config.toml
input = "log_mel"
tokenizer = "word"
decoder_layers = 7
decoder_norm = "layernorm"
decoder_activation = "gelu"
nesterov = true
adamw_lr_other_params = 0.0023
decay_fraction = 0.3
adamw_weight_decay_other_params = 0.01
Rows from block 3 of the text decoder, named by matrix and row number. Rows with one number belong to one neuron. Each number is 128 + 24 x the weight over its row's rms, rounded and kept within 0 to 255. All counts start at 0. Numbers have three digits each.
# fc1: MLP up (decoder.blocks.3.mlp.fc1.weight, 1024x256), inputs 0-127
# fc2: MLP down (decoder.blocks.3.mlp.fc2.weight, 256x1024, transposed), outputs 0-127
fc1.404:166092146130133122104169154126096078134155128109143139090105137147132128173122142122124153153113079100126103129113138132100116112193151111118139133145102189101136103147130126083151100133181113127170155147102148140141130100136096165146127138127142107139105106107121163096108125118143144080145093130114149133115095106102178125108142153140124179176126084153122100124097140131140187104123
fc1.405:176137105144139156144133141123152107127123101105120120145154115146147183109112132144126138086180090115101123146117142148108107150127125131171119136153148134145067138106108077097137132132159132132135143169150145104136134137112080164130117122163132118131095156126144153137173122120123145174128096137150144131106143186175132146161156101128126150140104126136135095138124140128091070166152
fc1.406:124138157114134127113137083122103102101145137098141123171133128125149142142120104115109129129105140104161134179092071163144099160146142125146137169138122114158097123129143123172108160127110191152150183132096087167137137141151110092110128093141168137075141103121141095145092127145120139134150151152122132107125120099137081096162141116112128161153107151130138099113132105110127082100158
fc1.407:153116107138155095138156098133122158167140185087110102189141119134111119132104113101130126115144137121114148111111173108131153141103110116119131142113113098136074113136120149112110124158145131170156118134119129115147122134125147125131117124194142170141150130084135125128154105097133129119146157123167105153102165090172125132112140136117132147122119101163165124121124103075181144121133
fc1.408:190131123114157131105135155079132143123168151159148129170117104113112167122130125127115121143103106144061135109127141158131101129150101121144158113090103104125130133153136165142119136141126115133134139109096125121109144097148110120132147127134147117107121123157144112098113109119110145126095142127146129155120105147202110134122164083097122094086143177126155119139125128107166136146109
fc1.409:109144153128154124147110132144127109111099127117135116105100112106125124151093130110141132131143136133118198117146116151125136161135135128145126118145122090150150121087143125124145106122089136119079127138147124146113126144193140087160105141130133095169137108161089138120139152122142132129122136091120126136173141162133127068110133140116131096096122134155146099088170147183131108091138
fc1.410:159132132140113150141131097077120135130178144148097134112116129103180109105121181139128123148120100162092124123127096089127078121116136095198129177116097138174122138122085161112130104115158132124159167118152135101124092134115135170131121135098148145108092136109097125108103148124111141127129141132126099090152090106132126124152110103135129133151155129116117136083112130168094113175161
fc1.411:108118120138110095132093159141092124091112183081143130143120131060101155125170108137156173151157157162082114123138118121146124146134142122169127175137141152139126142140130108167114153111063132150160119139201148129148131107119126157097143139185141114124132106148104147152132089147164142124122123152121145119110169157119151081135091107097158169090128096156116091138151133145128134118126
fc1.412:171106145154143125120122092147132101122144144110130132102152124162157126128139119137118154119144126133135134106127114112105122133165154159139123150084109152110141101128114156078144130122156116140105119111139152150150146099105120096140104132120125129147141124147116097132137116093134098122147081105089125133143075148100130144159089101087126138137133159095138170161112130098131125143124
fc1.413:139081110140080107116153180122094143107154132112127116119134148109138149123110147141138137130159147160137136126140133088105113145096080184064158112160129143133155140162103125142153137053133130126109132144158108149090113112165149060135164129120138126145190135111100141105108156129155135119138124121135159099129104104122113146093118120082092111152123127152145109142126066140118159130168
fc1.414:185128132091132106141127134104129136149147093126102152145108154118102112117167168106083135128181184128157093128119140116138140122096119056105151102123121147142156119157111119164115143081139151121113156098139128131152087129101118134144137132083121161121150142168145136137166119131104119072107125130122158179142127129114097105105129121137138144144102136141159079140080120121122121131125
fc1.415:088107139103151131070131144147108145110088100116149139126101120156147167105126122113130130128085115122126112135142132134140106150133151157139105108089126136134102141080075145149136080141165130135196113104107144143166162155182120137127160127094134116165126074171140123126126153098159104144159117100167137104140129149139106125121130133142151132141093144109128153132121104141110135125135
fc1.416:158156142107126139126135124085190147098126084134133154111142146107136138099129111102136105177105109094101150134130120089126119161130101117156062189122139128121149151138118134141142106134126125125101164205123095112168130142112165076158115116145099117151114126144112065122112137081164133131090155108125153141154113109147127145142142118146164116124121149163128130127118137173125120108172
fc1.417:165157123122094102104153117187117169087138145129147130149131139153154134119141118125158103102092168118129141108117104126131148084151102072131127160160156147131112169132085111156114154142128142059142118125160138160172141138147094205104093146124124131109158151132113108124128129144106127134154159167149115097126124155096125115134133131071100128136124171139164168151136125103149145127116
fc1.418:119129127101122103176096112126140133148157114144147143169144138125108104135146136103103130160146116128128116142093085178065120158162166111124128164087157145133174087152119126151145086132151152144118136104138082103129136173137159140044138119107105175142103142127111149147127148142131170140092152177150154099138139112155134162135122131162128116139149109183103105140139129145093144143112
fc1.419:146118138129140133070130147147147130139118123139133162154117083066115121148123128135145132122129090127134128165137154122142149165131168158114157188129134107112142132135115108126162096154079151139107134136071155101121112086123120113114060149124119129076112146111136157133163120116109140175148137108141107133158146180132130124119114139147132166096067131099103098085129133132097120130088
fc1.420:151117108143169113129138097089125115103148114118128126119111130068148150124155118098126153100127199087119156149125106118154166165132164147140106143160127119117108162172136146135113124122169115116147147159112185175131128096108138133145153149155121163155166107116114071137115162121138137137098110120148148095213090147136105118108167118113116091166142148132109127118137144130134130154107
fc1.421:156132126146125103171150123134134146156106153160127145127143092128082103118113144131118134144155123111102096099156136130139144098179101135123154156120173125131110105179117112130109164099128135127176120117109155155130145128145129157120164111118168141109155074108110160114075119164119161153111142108143120157153159143163126055109152104154124146130140128130115141126127119163092150115099
fc1.422:127119128117119110125155117115118095134168108170141078084110130097113109128115109170104129138114154166102094110102142112095112112121136139115128102114127134137186132140115111094144122112121132104119116108119088172107138126120108110138143152140139170162106103165114141114140093104143106088119119179158139118139134104107130132118131132135112132140135135115118147120112123161101124135115
fc1.423:113139112165102151056140117121137102118095094137112164105107145146148099110130164151086150096140134096150111151148152127096136142172095093132111144122152156125109141122120094101160144077142090154155155150192144144162150140121140144133149129109135126149173120120149144116160098137126118125141121142151119157160132127114162115117135160168125137164108086105165150143094137127096145117124
fc1.424:123141134147082146114151091135103093106116139088149157095104072128135176104140175155133131135133119106136084145130122131103144140099171139120139149128117125113148127102117125118127137144114171146148131133204122128101154144175093142141142141110158127124139143132142107124111123156131133096125093152141109129148141143085055122149095126144130142150132129179103143132149119092139116089077
fc1.425:122152106124149158135148167113132172154124112131105164151106143128127151128160165137116139167110124151129120127146165118187171140119150161119135177161123140163174149115118135136165177141121087107088143168126100153123155102119126140120130161117135109129107115133145134088122146165140145097181153125099157161119114126105135107129151127068093127094092131151124142099120077144085123129136
fc1.426:144097137093166096154123150125117118153204091105107120122148114107107151119109119128101128146112151156105141126106100109147093152094133090140130116148141182169115097142077064131146134094136125187133143146081099128129109124130138149140121145158147159145113105137113116131075167141143110143152097120121131144142137134141132158127160124122120147115154117125142062136139124139099170102163
fc1.427:116134151130120113116118097130123158128127103124129129095118124120143123136125120170165179126148091151124115139131145166107163161138154148113108127117155165128149162152127081158116147145100136172102137141143138132136163143133090089113121106109131140094193134085130083178125089129145161119187102129142130161104128121147126184098093086131125123077121106066162137158154131116127112132136
fc1.428:113091109145132160145160176139130167094104131117143135119127109133113177170142149153087149125137124112133116141128149129146169106148115151139101086138091124097162140134129136184137115113097133161112125134139132162125106167128109131183132148133118153123159130146147142126146116089124122124126123124135122153119128138154146108159143158172089122131159166161088173158151146147129107097112
fc1.429:098153156123085129120128122104157155156152081106140109163129116116144177122106108154103092182142124129140108153143130187091090122135119098133085150149149149163172096143123122144124138108143109099140117135098165141160150165078115092098154156126165129156106137109141126084126157109107087142136139166124115106128129106093134140133090149112077156066117148143125092129158122132117152140111
fc1.430:140121122133155106124132148133109085100114137153120114138104107114153119116158140110149136132169128093166115121120124160139102130171111122151125118129109131103137122101140145099157118138109115122112102099115133161128144121140117087126129152135125107143165115137092201115152160105146149089115120154121124161124127130102168116119117112102123084108153128142146120113193109118117129122106
fc1.431:094128123136129162170133094119129142125158096115129139154112195095156113098103106126136100143127105173152168115159103148133125127108074134125108124142143128188120127120125097105125153134160165113142117140130146105128104129120124145115037163093101102128163094138106166125140124128143157098126147173140128115145136088164118138137122096134156104154122097139122110102126096167076117123192
fc1.432:141133129156104103161140108126146161147145135125140139140117129141104141139153171133110129146128130176127110129112122135154141131109153094123174113128120157172144130107166115162106138075123082104117138075111111080090178097130135099105154129095115111090087131145111136099109125138134115114146120158124124130147124097136105129082172190109106116093151136137119149100145108143106120111113
fc1.433:106095115131087115134099093119139120160106145177173162134116116132096135097106123160105123157096085117168132131162140127128109149123154122142144170118133159084151114135156157140114117102119184101121159143077132102097162154157107125112105114126149123161169105101115165138161147167141118135143130101133141146161139143107157107145082137113162122165142120105144146144076134142189115128137
fc1.434:138163141084125097101159132115120133066122199109130092130123140163141156118144124177148160119109134101112151106142134114144153122123144152159128150127131112126136106135145106172158139154178115154159124121101134126136151167150145120159148122167159111134126112114112147100170146133132110085144119153116157139122102192120096123125122103177118113149120141131116114120124144138126132139104
fc1.435:159112091121139112105082149116169155133176124131167164155109133110155144095151154125111153139145097095139099137128106121160154154101113137137119089131110118107132092166111121191105133113128091110146129164099147128121143152119147141134105143106104128180157123126148138137094054119119132154145108083126183136122140152120161130138143138169121105163138143131121170136159106180113167126114
fc1.436:112140113120124133116113149134157150172113172158125079080094114114135154111100138137115149138099129116133145130140088121110163107129102115082117154134140138202178126122138105102103124187169152120112127137128082119132130140180116134075141150146119109135116108110095112186082154126087147116098139104133197141145096140118123121176094124126130118110142139122158089137131124122156133182144
fc1.437:114124123096065119130107120130137133101118126131136145105106141116156091133106136153080122117129094119137084116131134137156148140150121187077114175114150151149129140131142063145119113136149152111146158108130135115134112136142125128106166154122113135122160131108142104133097127123082117169153179119082175132144125127139187119096128112155100088138167106096132106173166148121107119159086
fc1.438:110119133128076115125122135116158127086069135136170134122097146133104154139101145115091119117133170191158117175149112072159115153150094155161137126147115135162118121101080128133119115164126151123134138126106123127185143122071113102099113133120106138133125108143161120148108127129129133111119157146137118079147157119139147131154098122170107118108156125112150121119136115116119145124131
fc1.439:062161129127113155136128056120096106127132125143156121138149135151101108074126134124188164108168116128124122108161157130127143154146152081131147120141121117114126115151111084087102149109114129171097068108139114156145107124126133156092125187145119128098094111147129107116138118122143134114163126096135106168122149164127142129155176141134123127105151168137170148155137092070101131128116
fc1.440:151168111135139161131084131166134149154133109113108149085141122114155152109153149115142136150100138145132133115114104116178150123120134086153090125101147131182112130128112132148149152127122125116146168138114133136141137072134101154146134175118128092070119115119100126091170109111164175125123136103117147084137086126116150141150145103103099116143135112098147153127174129088129161177094
fc1.441:119127123129154162157141119147117119127149105141135108145182140103112139143179145152139116140156160135115162162103112129133133111175132119126141103141114128135129113078131146142153154142116143142150143162113120108097108131148091080174138127141130123093118164161116164130107101095125149101142152112158117129138090132126128123181096136157126143175115106135146132153119122133157185129159
fc1.442:092157087137167131127105139152156135115118088168167130154135131097155114128110106095136072121140122101111105144125127112096134169173087098128105147134128140122122128122117096104141114143087128127106133161064110072113121117133151121109148103142130143108159127131141147126138132104096168117139125134117155116132114142144109127117149096151090183130078093134141124128143097157184113096103
fc1.443:123127126107174158121146129135134159162112165098112099131121156108169139100158120159113117089132144121130115135143139118120103163188148126106144165119123161106113135125129115146154128097136092158133160172131107096129131176127109146143138128136150131132110159161160103121141092158169152070147212154099120130119140146135153114156170121122157147170134100117119139114140118142119152136141
fc1.444:105168148087153129146129140154108091106098146097139123149131155139158122164125181062131098148133106145113135164170119117114159120162152143145123142112127145118106128125072129097133085126126124132107152120153150170128116113101107143118112085118102138156143143139192166132102127147114115115148130123106116107119135101121149093122112136182084122108115187185150137119110126115175130162158
fc1.445:163137148164118161149114158165129121121118157151154135181120153144146111136096129113122114132135151126142121119121134135141146128099110139117115160112140149124172093109115112104119110154194133114107149100116139098149160137145078123103110132060127118146159141160135167080154152175148118140157184137111108162130159118137125114100127150121114139141149143119150193146135133142133144113151
fc1.446:142154150155116105105093124128133144133159171085145125140181121159131199128105162132120136132106149137092094152149127147136133090113108124128120124090119168104123172156125129112118131107119103101117139096167127111166121153138164117094125127107212146145162127134106149113124121086138152128127142122158117126134135116112164106171157105138115141116139178159144137091126130123116104129115
fc1.447:117143147119140125141126111159138137141161117144172121110117123163113130139117134118115170152165090152131103123153090114152132115155134147129100117143160134160108116109128164155161143112150081141105161098129139089136099177138133133146143093121117097140151100157142163157118114114129116154101113160121149160131149103130161073136076159144137157133171171167089138189149109146164114139133
fc1.448:090118054120114156130111136151078139123169168106131143115115149143118079091147119161140127106124137123160132131156135114133181130133111152087121162144121143124080113133144168134126129081121135137138153172128180135080163144147111122115116155126134112130196093119114101139110116174151129139112162116140106133108128103120144129133120141105108170122144142171109149152161154141104114154111
fc1.449:138116112127086108149107130108164115102162138149170155122115128120133132159124079117079165144163119162109121150147105123098126164117143144102119120136123129096125086135162146134154126113130146121081143094118181111159156124121089139172139141127085129187128102148067135141132128133133093155127109148088166104130145124142152121162153120126147111119103125111092156146126155153139096103143
fc1.450:127139150086152116129157155112139119156131139156140119128153142121162139127164146147076150104151132089126140153129099105117137121114144179115112131135079159130127148113122132096102084107163154157122131125088113127110148113118156110181109087173135085132112121127100165113152171145140146104133121112142156128136125111132137119155168133099145131133146165119121090148126092146129131168153
fc1.451:116109156107108132167111134134078151091075115103134133160157171156099131162110144132131136145151142107068137131128121146120130101091168104137143132109101114141157085121084123157114131123146123111169141106165118138107144130189137117160142125113155118114107096167121090137154146124069111125160179112136124148110137086144137139147153149091109163174135148123120129175133133114103158147113
fc1.452:145124102107078145125161116100119170131151119188126189143093156110142091100120110137115141125130120154156107128131163118154107132107163114164148152136119121143123108120146114161161157130130140126142140110107142115089142121110138149172150130152145132160139149116149150133149118125137131120098067126132112106108136141117138159082131132124151109149126109123100158136106087164182156165117
fc1.453:185077136178127143101136103107089130132181090136127122159111106132115136107102132109152118152155140108132148110156113096124114119118133139139153165136109126144128137155159122110114106124116111112142112088072098102106115140103120152159132111140154183093106172085184167075160115111156124132162148171122131119127129133133136131137096141147154111100093124146103137099129144091157157117094
fc1.454:119077098122103109155110136133133109117146093132127134127120150150124127086111074122128143121096154094140092156112157100149164120171108103122168123090133092108152101116153106153130155128160108175167134175109107114107152124154172141112159159121140148198138120113096132101168129129128132112094131160141110125121168145126110070132110146179176115161147139134118101095175127144124146123124
fc1.455:119131130117147137113110104162130133151135171123137084187148139129098108121163173148111178149147152084126125196148138135123133122157182116104104152123124131137067122099106181159075126127102171129121132132119138145111156126107124100103083117114114153144169152138102127148100132103103126171138139150158108127122116102108112161156160142123156132108105132079143120108141178137149149131130
fc2.404:114089176154137143126182106125166149200128136189117127198113142128140097142139119117103112146100114107120092107092163119130109109143113139120138178117116088118146130145145140097137153134108133124141122101156138156117127135141163107098121108157110092136153166085159135101164158138133158151105090129153125163147140154111108135105132106137116152129137101147136128139103154142098104119135
fc2.405:146121139077128130129105099173102119124130118165132154145155115130090140120156142180130089124148132145102131125109133096128136134094105145090098138136142144153098149155167117156112161133133124103125117136138149111128139154100142102101118093139138091119121162127169128110122130134093130136146161129101149131129116161128118106095063123145103139093126126128120108128147158137164147136135
fc2.406:116085143176158148122127129101098081153142102153086115129111129136124104139110082150093138145123214111154190095105115114159099108123121124122119122120142114119129114160158178133142068122121158105128135117159105122147168122114172109129095139144122154124093163128126139131119119122179111167124088125132144150116100144097162129128106129110161141161086127130130131127134116138143145134140
fc2.407:131094103160151120134158074129118110092104081116112122144147155096144150118102098134143159130135101101121142163087171113134122152131129178157144088136156124102136118111131132126137130102159151106175117137091135139118113076116144125136134125118100122155135115174149146109119134139149122163138136123121115117092191130128136117063123105101134195160120139123132132120122155132127140104121
fc2.408:134109128129168141172132120112182103124110171121155147166084126104154136138105164106165111120150138089158144124136168114150146058103103135136121092085120135096149135126094140120165140139112117123140132140157115141133165159160102124147125121128144157118125112137123112149171135145154173096132169111112120133147125123108114157105141144188150113101123139101090142147141137120121152134161
fc2.409:116151110156140127116125119112143088139132111145139105094169140140093145102165145139150140106108144158121136091148103109097126141132132156147103145145103134120152114103149125137109072102131132120126183134128149133104126122102127133111126109150101117090189190115131126104137089106134095138154125114145133134163163144114135142149139132102142150081082131166116142153111090139136135135175
fc2.410:154110128121144149134189123085132164169128127166196143105116083134164167121081126125163135090106110075140114118126135135130101130111126128138126117162100082180161157142120110114129100125140126112129101107159157130113127173107145134096130154125164131084126158167108130114091156097133152108165091164160133113167139099115141155125154110103131097118123124107137103154110122130144125132130
fc2.411:127110149112151135088111117138122090119148126121123123135084142157129148096128107136162084140098160096156151163114116074141126110120128155097122104117087121137118106129116165166107135115135138153132104113117092132102089142116169103141151127104088176139190073154124177146111150112108121151138124111068120089117118128136127134097128169164125136139113117107135132110121117136156157127103
fc2.412:112106128112127126156123118117150169137098137146083127148121103066106124152120103160114127134123130114147107144128112165125125119134143118171136127092122198147110168121121134098167113124145146128120135134149110113150115099159128135107131142144102127142137118073152077090111093122140114106155113124112111164137103112134076131100087090139106117120115144121132098130116130151134152056133
fc2.413:086139165089140121081130115135152125151116167192133129127132141098139164165084098167103139148088098113146158160115133111178128107083156140136145092115107098130122086121113151132127135108074078135101167123151123136162131132162139146121099140148174169132108103112095105112139151118108115128142169141099107089116135178117101127165157124093141103148094106105102118143101139135114112101092
fc2.414:091162115133100111107090128139119131157119152146133089156132114106112140148110135132067116142151139162107127133146112083120166108132089117160132151129102137142128118137117190136128137110125106163156154149155138099133135092125136124143150119126105131117204164119160077127126144184133104123184130111106149153175102151127142159120119133123080134099096103166143127110154126107156137137130
fc2.415:119145150149138117146145130111145119114127101120108160131142149099117142092123115157132151094118119144155132102153136121132116094138161068161098112100108157171152129121161157138162098107112153085136092140110111131148143170131178123085129141093098090150107096142159119116141135130113112144161088131115193116106107122176093128138187167124132111093135125085127117091124118088131127150122
fc2.416:121158087087150098128107147153129105182116110197106146148118120099167159117130121138126136098138137147082115123125152155123122128092155143107123104141153097117125107117126130123137122137118111156109163108100104141144113097135088129154166135116124132134129120157112142112144164129141098148131091123146083100117122141145137105111139070082153082149120089173105123136118124151122091127124
fc2.417:115103113128113128110140114127127118147170141122099131114125098162108098112133103126172118110115151142162144129102104103103129162130113131126119130089148143132081066140100119129133106139090151122114118123153125143132120084115075120127106169138133115126151125134116131106088106181130146191106113096083166135153135124142089079116116145126087134137109147117140179148106186121120113122084
fc2.418:120106123141132113142126155155097094119120144118141133111142134129139127139121148115103134108140108131139121091138149190166149161137158137171154106076148149186135129176109124136127112067138125133130137176096156120135123154152135093107135118105146174185057148100128168152144117146094132097122162152093168113167133126108156131127125136090088157157137179104151152160116134143142107122163
fc2.419:136145153108162102169117107149179112154163115123113127152139119122145160125115160136099075111060105133126143095069149106108122121079107146110114125142125144148137144130143125123123115129144109152165152153126119098117147147107125113121090144157143105152119142085131160110147108097124120089114137097162116121134150123135145117126136119139110178137108147111110141118102119160156139143172
fc2.420:122158076119096134108130152106154158127122148154122111092099155112132056132162073131110145133096101124126136116075138172118150152140092120112139139127085125112125134152143156117141177106151150117126088111156077107155150110109092120120079116159117150119134110118134154146142111137143143117145171155132136148136177142125128160100124151129111121143134130159141148107134158118116122131139
fc2.421:119149131136103110126116125107160149144105103117154101102147164146145149151132154138153122092108133110141152113130146103103148112121095145067151157122109141128132126121124169121144125137148125147125106120056138112085173111084173127146113137091131112109150110147158124121086149140126130154115165133163153152125154120129089144096113172089149160147130141163135131135163120134138114103141
fc2.422:105117085145097142125168138158130103171141102148107147113120113141125135190149114111145132092158122118104101135084129151170157141129166143114116094119155141109146143141120130105128119133104108171124131136110138126142125094143139137137111086113091083075111125114116140123151139102121148118104137127111145163149111117164099122112127162123138145125096115088092133100125089129091184111111
fc2.423:109125155104143149111132116120118152165169123160117101136119159113149140125124137118097097155109135129125172112178134125129128107154139114141119158112098150134117131145125145088113156116126193131103154156096131123152116128162149094161184149121130102116132117093145145120123106141152162147128090084140102163102098165094106153088149118086118137085134099125151104126146156125147113098091
fc2.424:146104160084118172100135094107117127126125106117134147070097125086096117136120150151142140101113089120111144127149126121157102140089155109159128107122136108086141152120099154114155109100130147140165137183128176127114135097164134126110099112110138086123101111144152087148104112115131106141152152155159085107137154070142127174138172123137120120167160123149115126113161113145145135144149
fc2.425:128089145111105174083116128146138138137145139135081161131107108123142096103094100154125133106126161114114142159124149130124143134186097153098129126096104136170136081143115110136093143158117117108156104128167132168158123121124116142133122123143127165134126108131099099118138120093113107149092115163116124137130194120127151172150085143087124125139147131135147141153154085107157104109106
fc2.426:127100130187122123133141171111120107157107158147124140110091100107107150079164156150095101105092126117095164168166104110105138103134151105122127114150117125119141142128106153140161145109152122098114122096105107140111131145112139111104145125081147179150148138150123130067140112148085139127123124089102099116110181127146138127119121113125148131169114080177113119101115136128113161118137
fc2.427:108146172112161184105119138118109136166165125098153117137107159116100104107163111112121117161078089098119060141140134107159125103070124138116135138128157128109126167173136149123100083109181093097165107109139112142158104144082106105111129147146116156155069122123128182128075159135149108139151150100107161098130142157136147087113121104115137116133165096120164118144143058097152125137156
fc2.428:138113104128106173122121150094137123152155123104131088131132151138116109114145139146097130132105129065156126114125135150148136159155144149155129150132120112141127154119124106136128119117133117134176157121155134116168173052125078102142106133113143134105153116151144173088103174142087095144081138124159115110128145133135117098173095105154087133128142114152115151106136106148121152117151
fc2.429:124127165107114124121143111178112183091133157160200160153155092133159093124107098124122134110110113130114137081159162181154102106112118072142158109128173163139121182159158108143102131148136147173139130145118138145144132135125110158119134145115140214092115147085120105086128152103096135141125123113114146108122109103126100112100121149082125050119132116131140109098125129146145136128121
fc2.430:118126139137094131123136117138124177170103126076149149074106125097137162151164143155130123126137131139164129140147121118149128096124128139175137148115122148100126157094087139138087082104130110174160119127085180130170130122131091117135131165091099168149126121132118081121105162111126109107073115129107155147098140125138157112200117168167130116180110121141142132108128097099121111115120
fc2.431:139156115122106146077145126126132138091097137126127132127188119124141111130146114118111129126156137136094111172117156114106124078153150169141123139099145157134127156141113180127070117146131129128097175141126127085128108130162185100134148146123080124124141113133113110147104118148145137124116114128156117109106151133123112123104111130116114132175126122114091145159155165128120108171095
fc2.432:122177135118143153128148114144144143126144111089134140168135113132091115094099090094088101129139114089134143113154150127118120126148109136105118104119142114143082145139082126132131152152144116077129172157137159163138087176136170097114139083151104126128147138120139067102144106165152136137156142141167094100085124134126102155143166143144154132128134147097088134106132136117160129148080
fc2.433:138105115138150163159194140135082104086138153186107116093128075106118170094141129115140143138141125120130099095115089151127122168136141105161142146122113097164113095112117135123092097124120148175106115112096161132101092077157076150100135103093151120125119135116161148106165121108113144151138130145110115111101132166079141117134151148130147144124159163147119084141112165136117108140106
fc2.434:147138123141136147122135124096100124162124126092132149165147128104107134138140140131131152128125166145126147128144105120132107093145128110147172097140137074156150117118144111122088162099131117124104114132151085127147076126131108142111141177129121097097131141141157143166101113122125138148181159119107122124161150139098108133131084129123122150125118176201123109168094153113126135146120
fc2.435:167131130112120135129171146129139122143111142129123131079152127143132109119115073168127099177130096163105105108126135142094144117124104091130140103143142095108090122092122161105120109137091146149139105164125114130102138126131159092141208101127130166123115115104135133135143137120118123125089102099102132148140093132136143151142119142118124107108124119095158127151096162157118148151155
fc2.436:132115182138143159114122133115129097146143110162138125147162097104143117149113168141104166151099121153117124122089135115100128162143133216156107123124147116149152148120110099140131119146085166119155130099089149124156129113082125129133100146117153130153102118140150137084143097128105106154121129160158159137120094119111131111141100118117091108115104106107083061116158136111111131118147
fc2.437:089088147078146145108100093160116108142115133135147144124143140110161130132115097160059140125150105077110100115165099150136155136119084183146087121149155133100134146122128121140129178113128096130067100139140102140142107140128124110156128103080160142115125122102104133144108141135179138108164146122140123154093139138076132139139189144138132160131159124130115150164113136137123137137143
fc2.438:152082147129140128114074161146096114105131141113128163133129144162157100155107167093122121132129162143137108102140131101166152115107105136130141081152157108113144138130135155123096094140134107087168139094128159152119087131117139107105172160118128162121121135135120128115119134134167143129107144159112150130128138084135126115122179109129117113136133109139089110138158167108120134116107
fc2.439:105144089095180143112159115125129101136086114096115106156118134141131127167131109084135137098066162121126115131095102154143116143131078211132132153116136140156153136159117095143068124133093155107108137130108158129133115133139098103121138124090146153132106144164109127166102116140146123137130114142133137169112148122153131159124132148134131145129162121113095165140097117140073103151134
fc2.440:149120169144140129141134142126114164147099075130148184126150141114133092141121098152152111149111110112126155134153132139138135123130113105135130093094119137149114145142130167134100094100090107140139099128141137126164158135091141143096112148125169148113112114115115119115102147158162125136179152160143117163101101122132116140125083132128110144143151136153110101079115104091116137105059
fc2.441:140132133145151155087170164132139135145112078070152101102087149118144147118112096090110169104078114108153130154093177118167135139146117146152137104131092086164137142130155094082075130144113103099169163122167127115093191190062139154097116123137158152109123153118136144136101115123080143113140148109124109129122109090118152157120110120123118137130124136138165101154128114113140109123110
fc2.442:137186100128142134167139153127116136129154105142108151134153124154108128176121114114164108135134171120070129144147170123138113127104131129110121149129136162140132139141118145084131110128126174100121136123120135178116182161119110109129112127143124127135094115094155138098120125152103143130087139134134136171125105150133158135098086096126125127111152096192086176157166125137120107166125
fc2.443:142136091154091089123089146111172151085122134123096130124111130125098105111135114109123145114094133101082106119157115162122139166144146113150105158077129127145153133125148098111137187111167135108153120117172097147114125158131141117103113142174134116068123137175145120140158100188100130147146145125121126139125160149152150116126098129130140152127150150102165121124110106094191142106118
fc2.444:176136126080096129155088156156133090112117112124139102145120146111130108141154106131119141142111145116158160124131138112149117074089141178158120097161138162122110115142127107127152096135139109096146151122131127071151084100116092090107099143127161107133133101144159133092121153089126155114135140150134163137100111112187103122122095078137111120136083129182179171125086109118101120100135
fc2.445:111133150097113120116109073140101132130107123158126138125130104117127123109136141160122119129119149114149098173132103138114105165116122123159102126135150128155154120126121138128137143145161131164127179149116088146114092136082116146113153065107155108126135161098071176142175150154123093095109123152150127155113136132174173111122128146128146116127127112169150143144161162141098139088129
fc2.446:135135127118124135087133130118125124085155131104101077131136110127095125138150146128159154139103106124130106151136126114086127090120130094155128137157146145133121123131173085148113166128148105136105095141101140094105136148139152118095123131129142093131123108116116143128132177129106097113111124150153129149164164057152105134102195149095151127068086149188143070107159106125155163163163
fc2.447:104138114118130123133119083124121100147112141104134146149181082140181134111157090139157073121113141107111114132116119091140115142143108137119127091125112168113154189136117170138134123093075112114122161114159135116122094138117155114072156113092116105111041111143124126113166115141164121078112131114128165124140126141081107086110143141145147107144101091129172103150148143110126149112137
fc2.448:096119115140155100160089128126106129154104115166124155127106123102125127082113075164129125143124143062073145148143132150124122095154075118116119148119132094091162140157146143157085096160191143127150156128133148120158143136150123149130137092137135147133150095103141113136125127117085150120104142116138162117158145116103107154146108119129128139145113133131117121150122094118135122162128
fc2.449:145126185151164100131110121099119088155101133124124096170079096117099173138142089130120116151109126112141126124085126104149120142120100134109131180179135115101142138132136115091146139086143125069150081127114142174097149123159100151072102150105129087111103116107171108111134141133104149103118155099099128137165100140102120159096155115110126143138094092125141139118121153134116163119069
fc2.450:118181124120160149086074108112108132116175117093091132157131128127122083106110142093156107129081142136148133132106094145108118121130134118143093138117167171117114137081134112124099161108128105138142092143133154129117115105120116174131138114146131121131128125136110130138217096190136190116097094125119154114109158152124171151150081112111115134118124130143161122103145136097101116134165
fc2.451:126161154101095126110133160142111112134139120105106100175114056154173154100113134145135143152144110122136117104101121071108126152167173143120139125118129156148119121102137133110144091122108123134105108100125131126139127137116150137110163132088126118137122129147154142135104144162129168141155150166127124122147149127110117115139131138112128134144103126095081120105099134112093143103154
fc2.452:112123106137088132140133114148095158164109093155117172128121128119135127117145145121061094108145136095124130137143125114124160115147135153146113126155145107162110139116157092125108163134123102173170200142129147128126125103140148126148184074130121127128136138118145143148128102144117100134123130106158124132132136118177145159113115097134185106107098139105121115197122131114128134147116
fc2.453:099160145108136158163154142106132161144104146106136155114102111117137129134125134126103131137141128155094150135082114071142137096153117122100125137126155152113134138112122115112175104161116155149116144121148115153112136136104088086109134124084148129113110092154101177128150138110095094134165138070140159125118162105095137119087154145154118113156109097074139155128133110068155142165134
fc2.454:104143180125133120117127157089149094164069097153125173115189155118113108139099132113096142129137138164135079157157109135157132141130123117114163119111146121164109092134150175098128123149143107141094144142144101101077124150106124123118112112104123108111146081141139115122119135131142161143091178181128172114138134122121162132135165126139145112096103121143133126115138165125146098122130
fc2.455:119103133131108143128097134162138129113156166119111146157136138112150152166117112126162107140130138103133121116115141150134155084085095157084151096100125095123115182139135109152146143108109157163110133119144144158172135097067143125156112132092131116112124144122107134099197137099159106144109116145130108117087150134139106185125161126101140149118140107063187135145108161106128159161126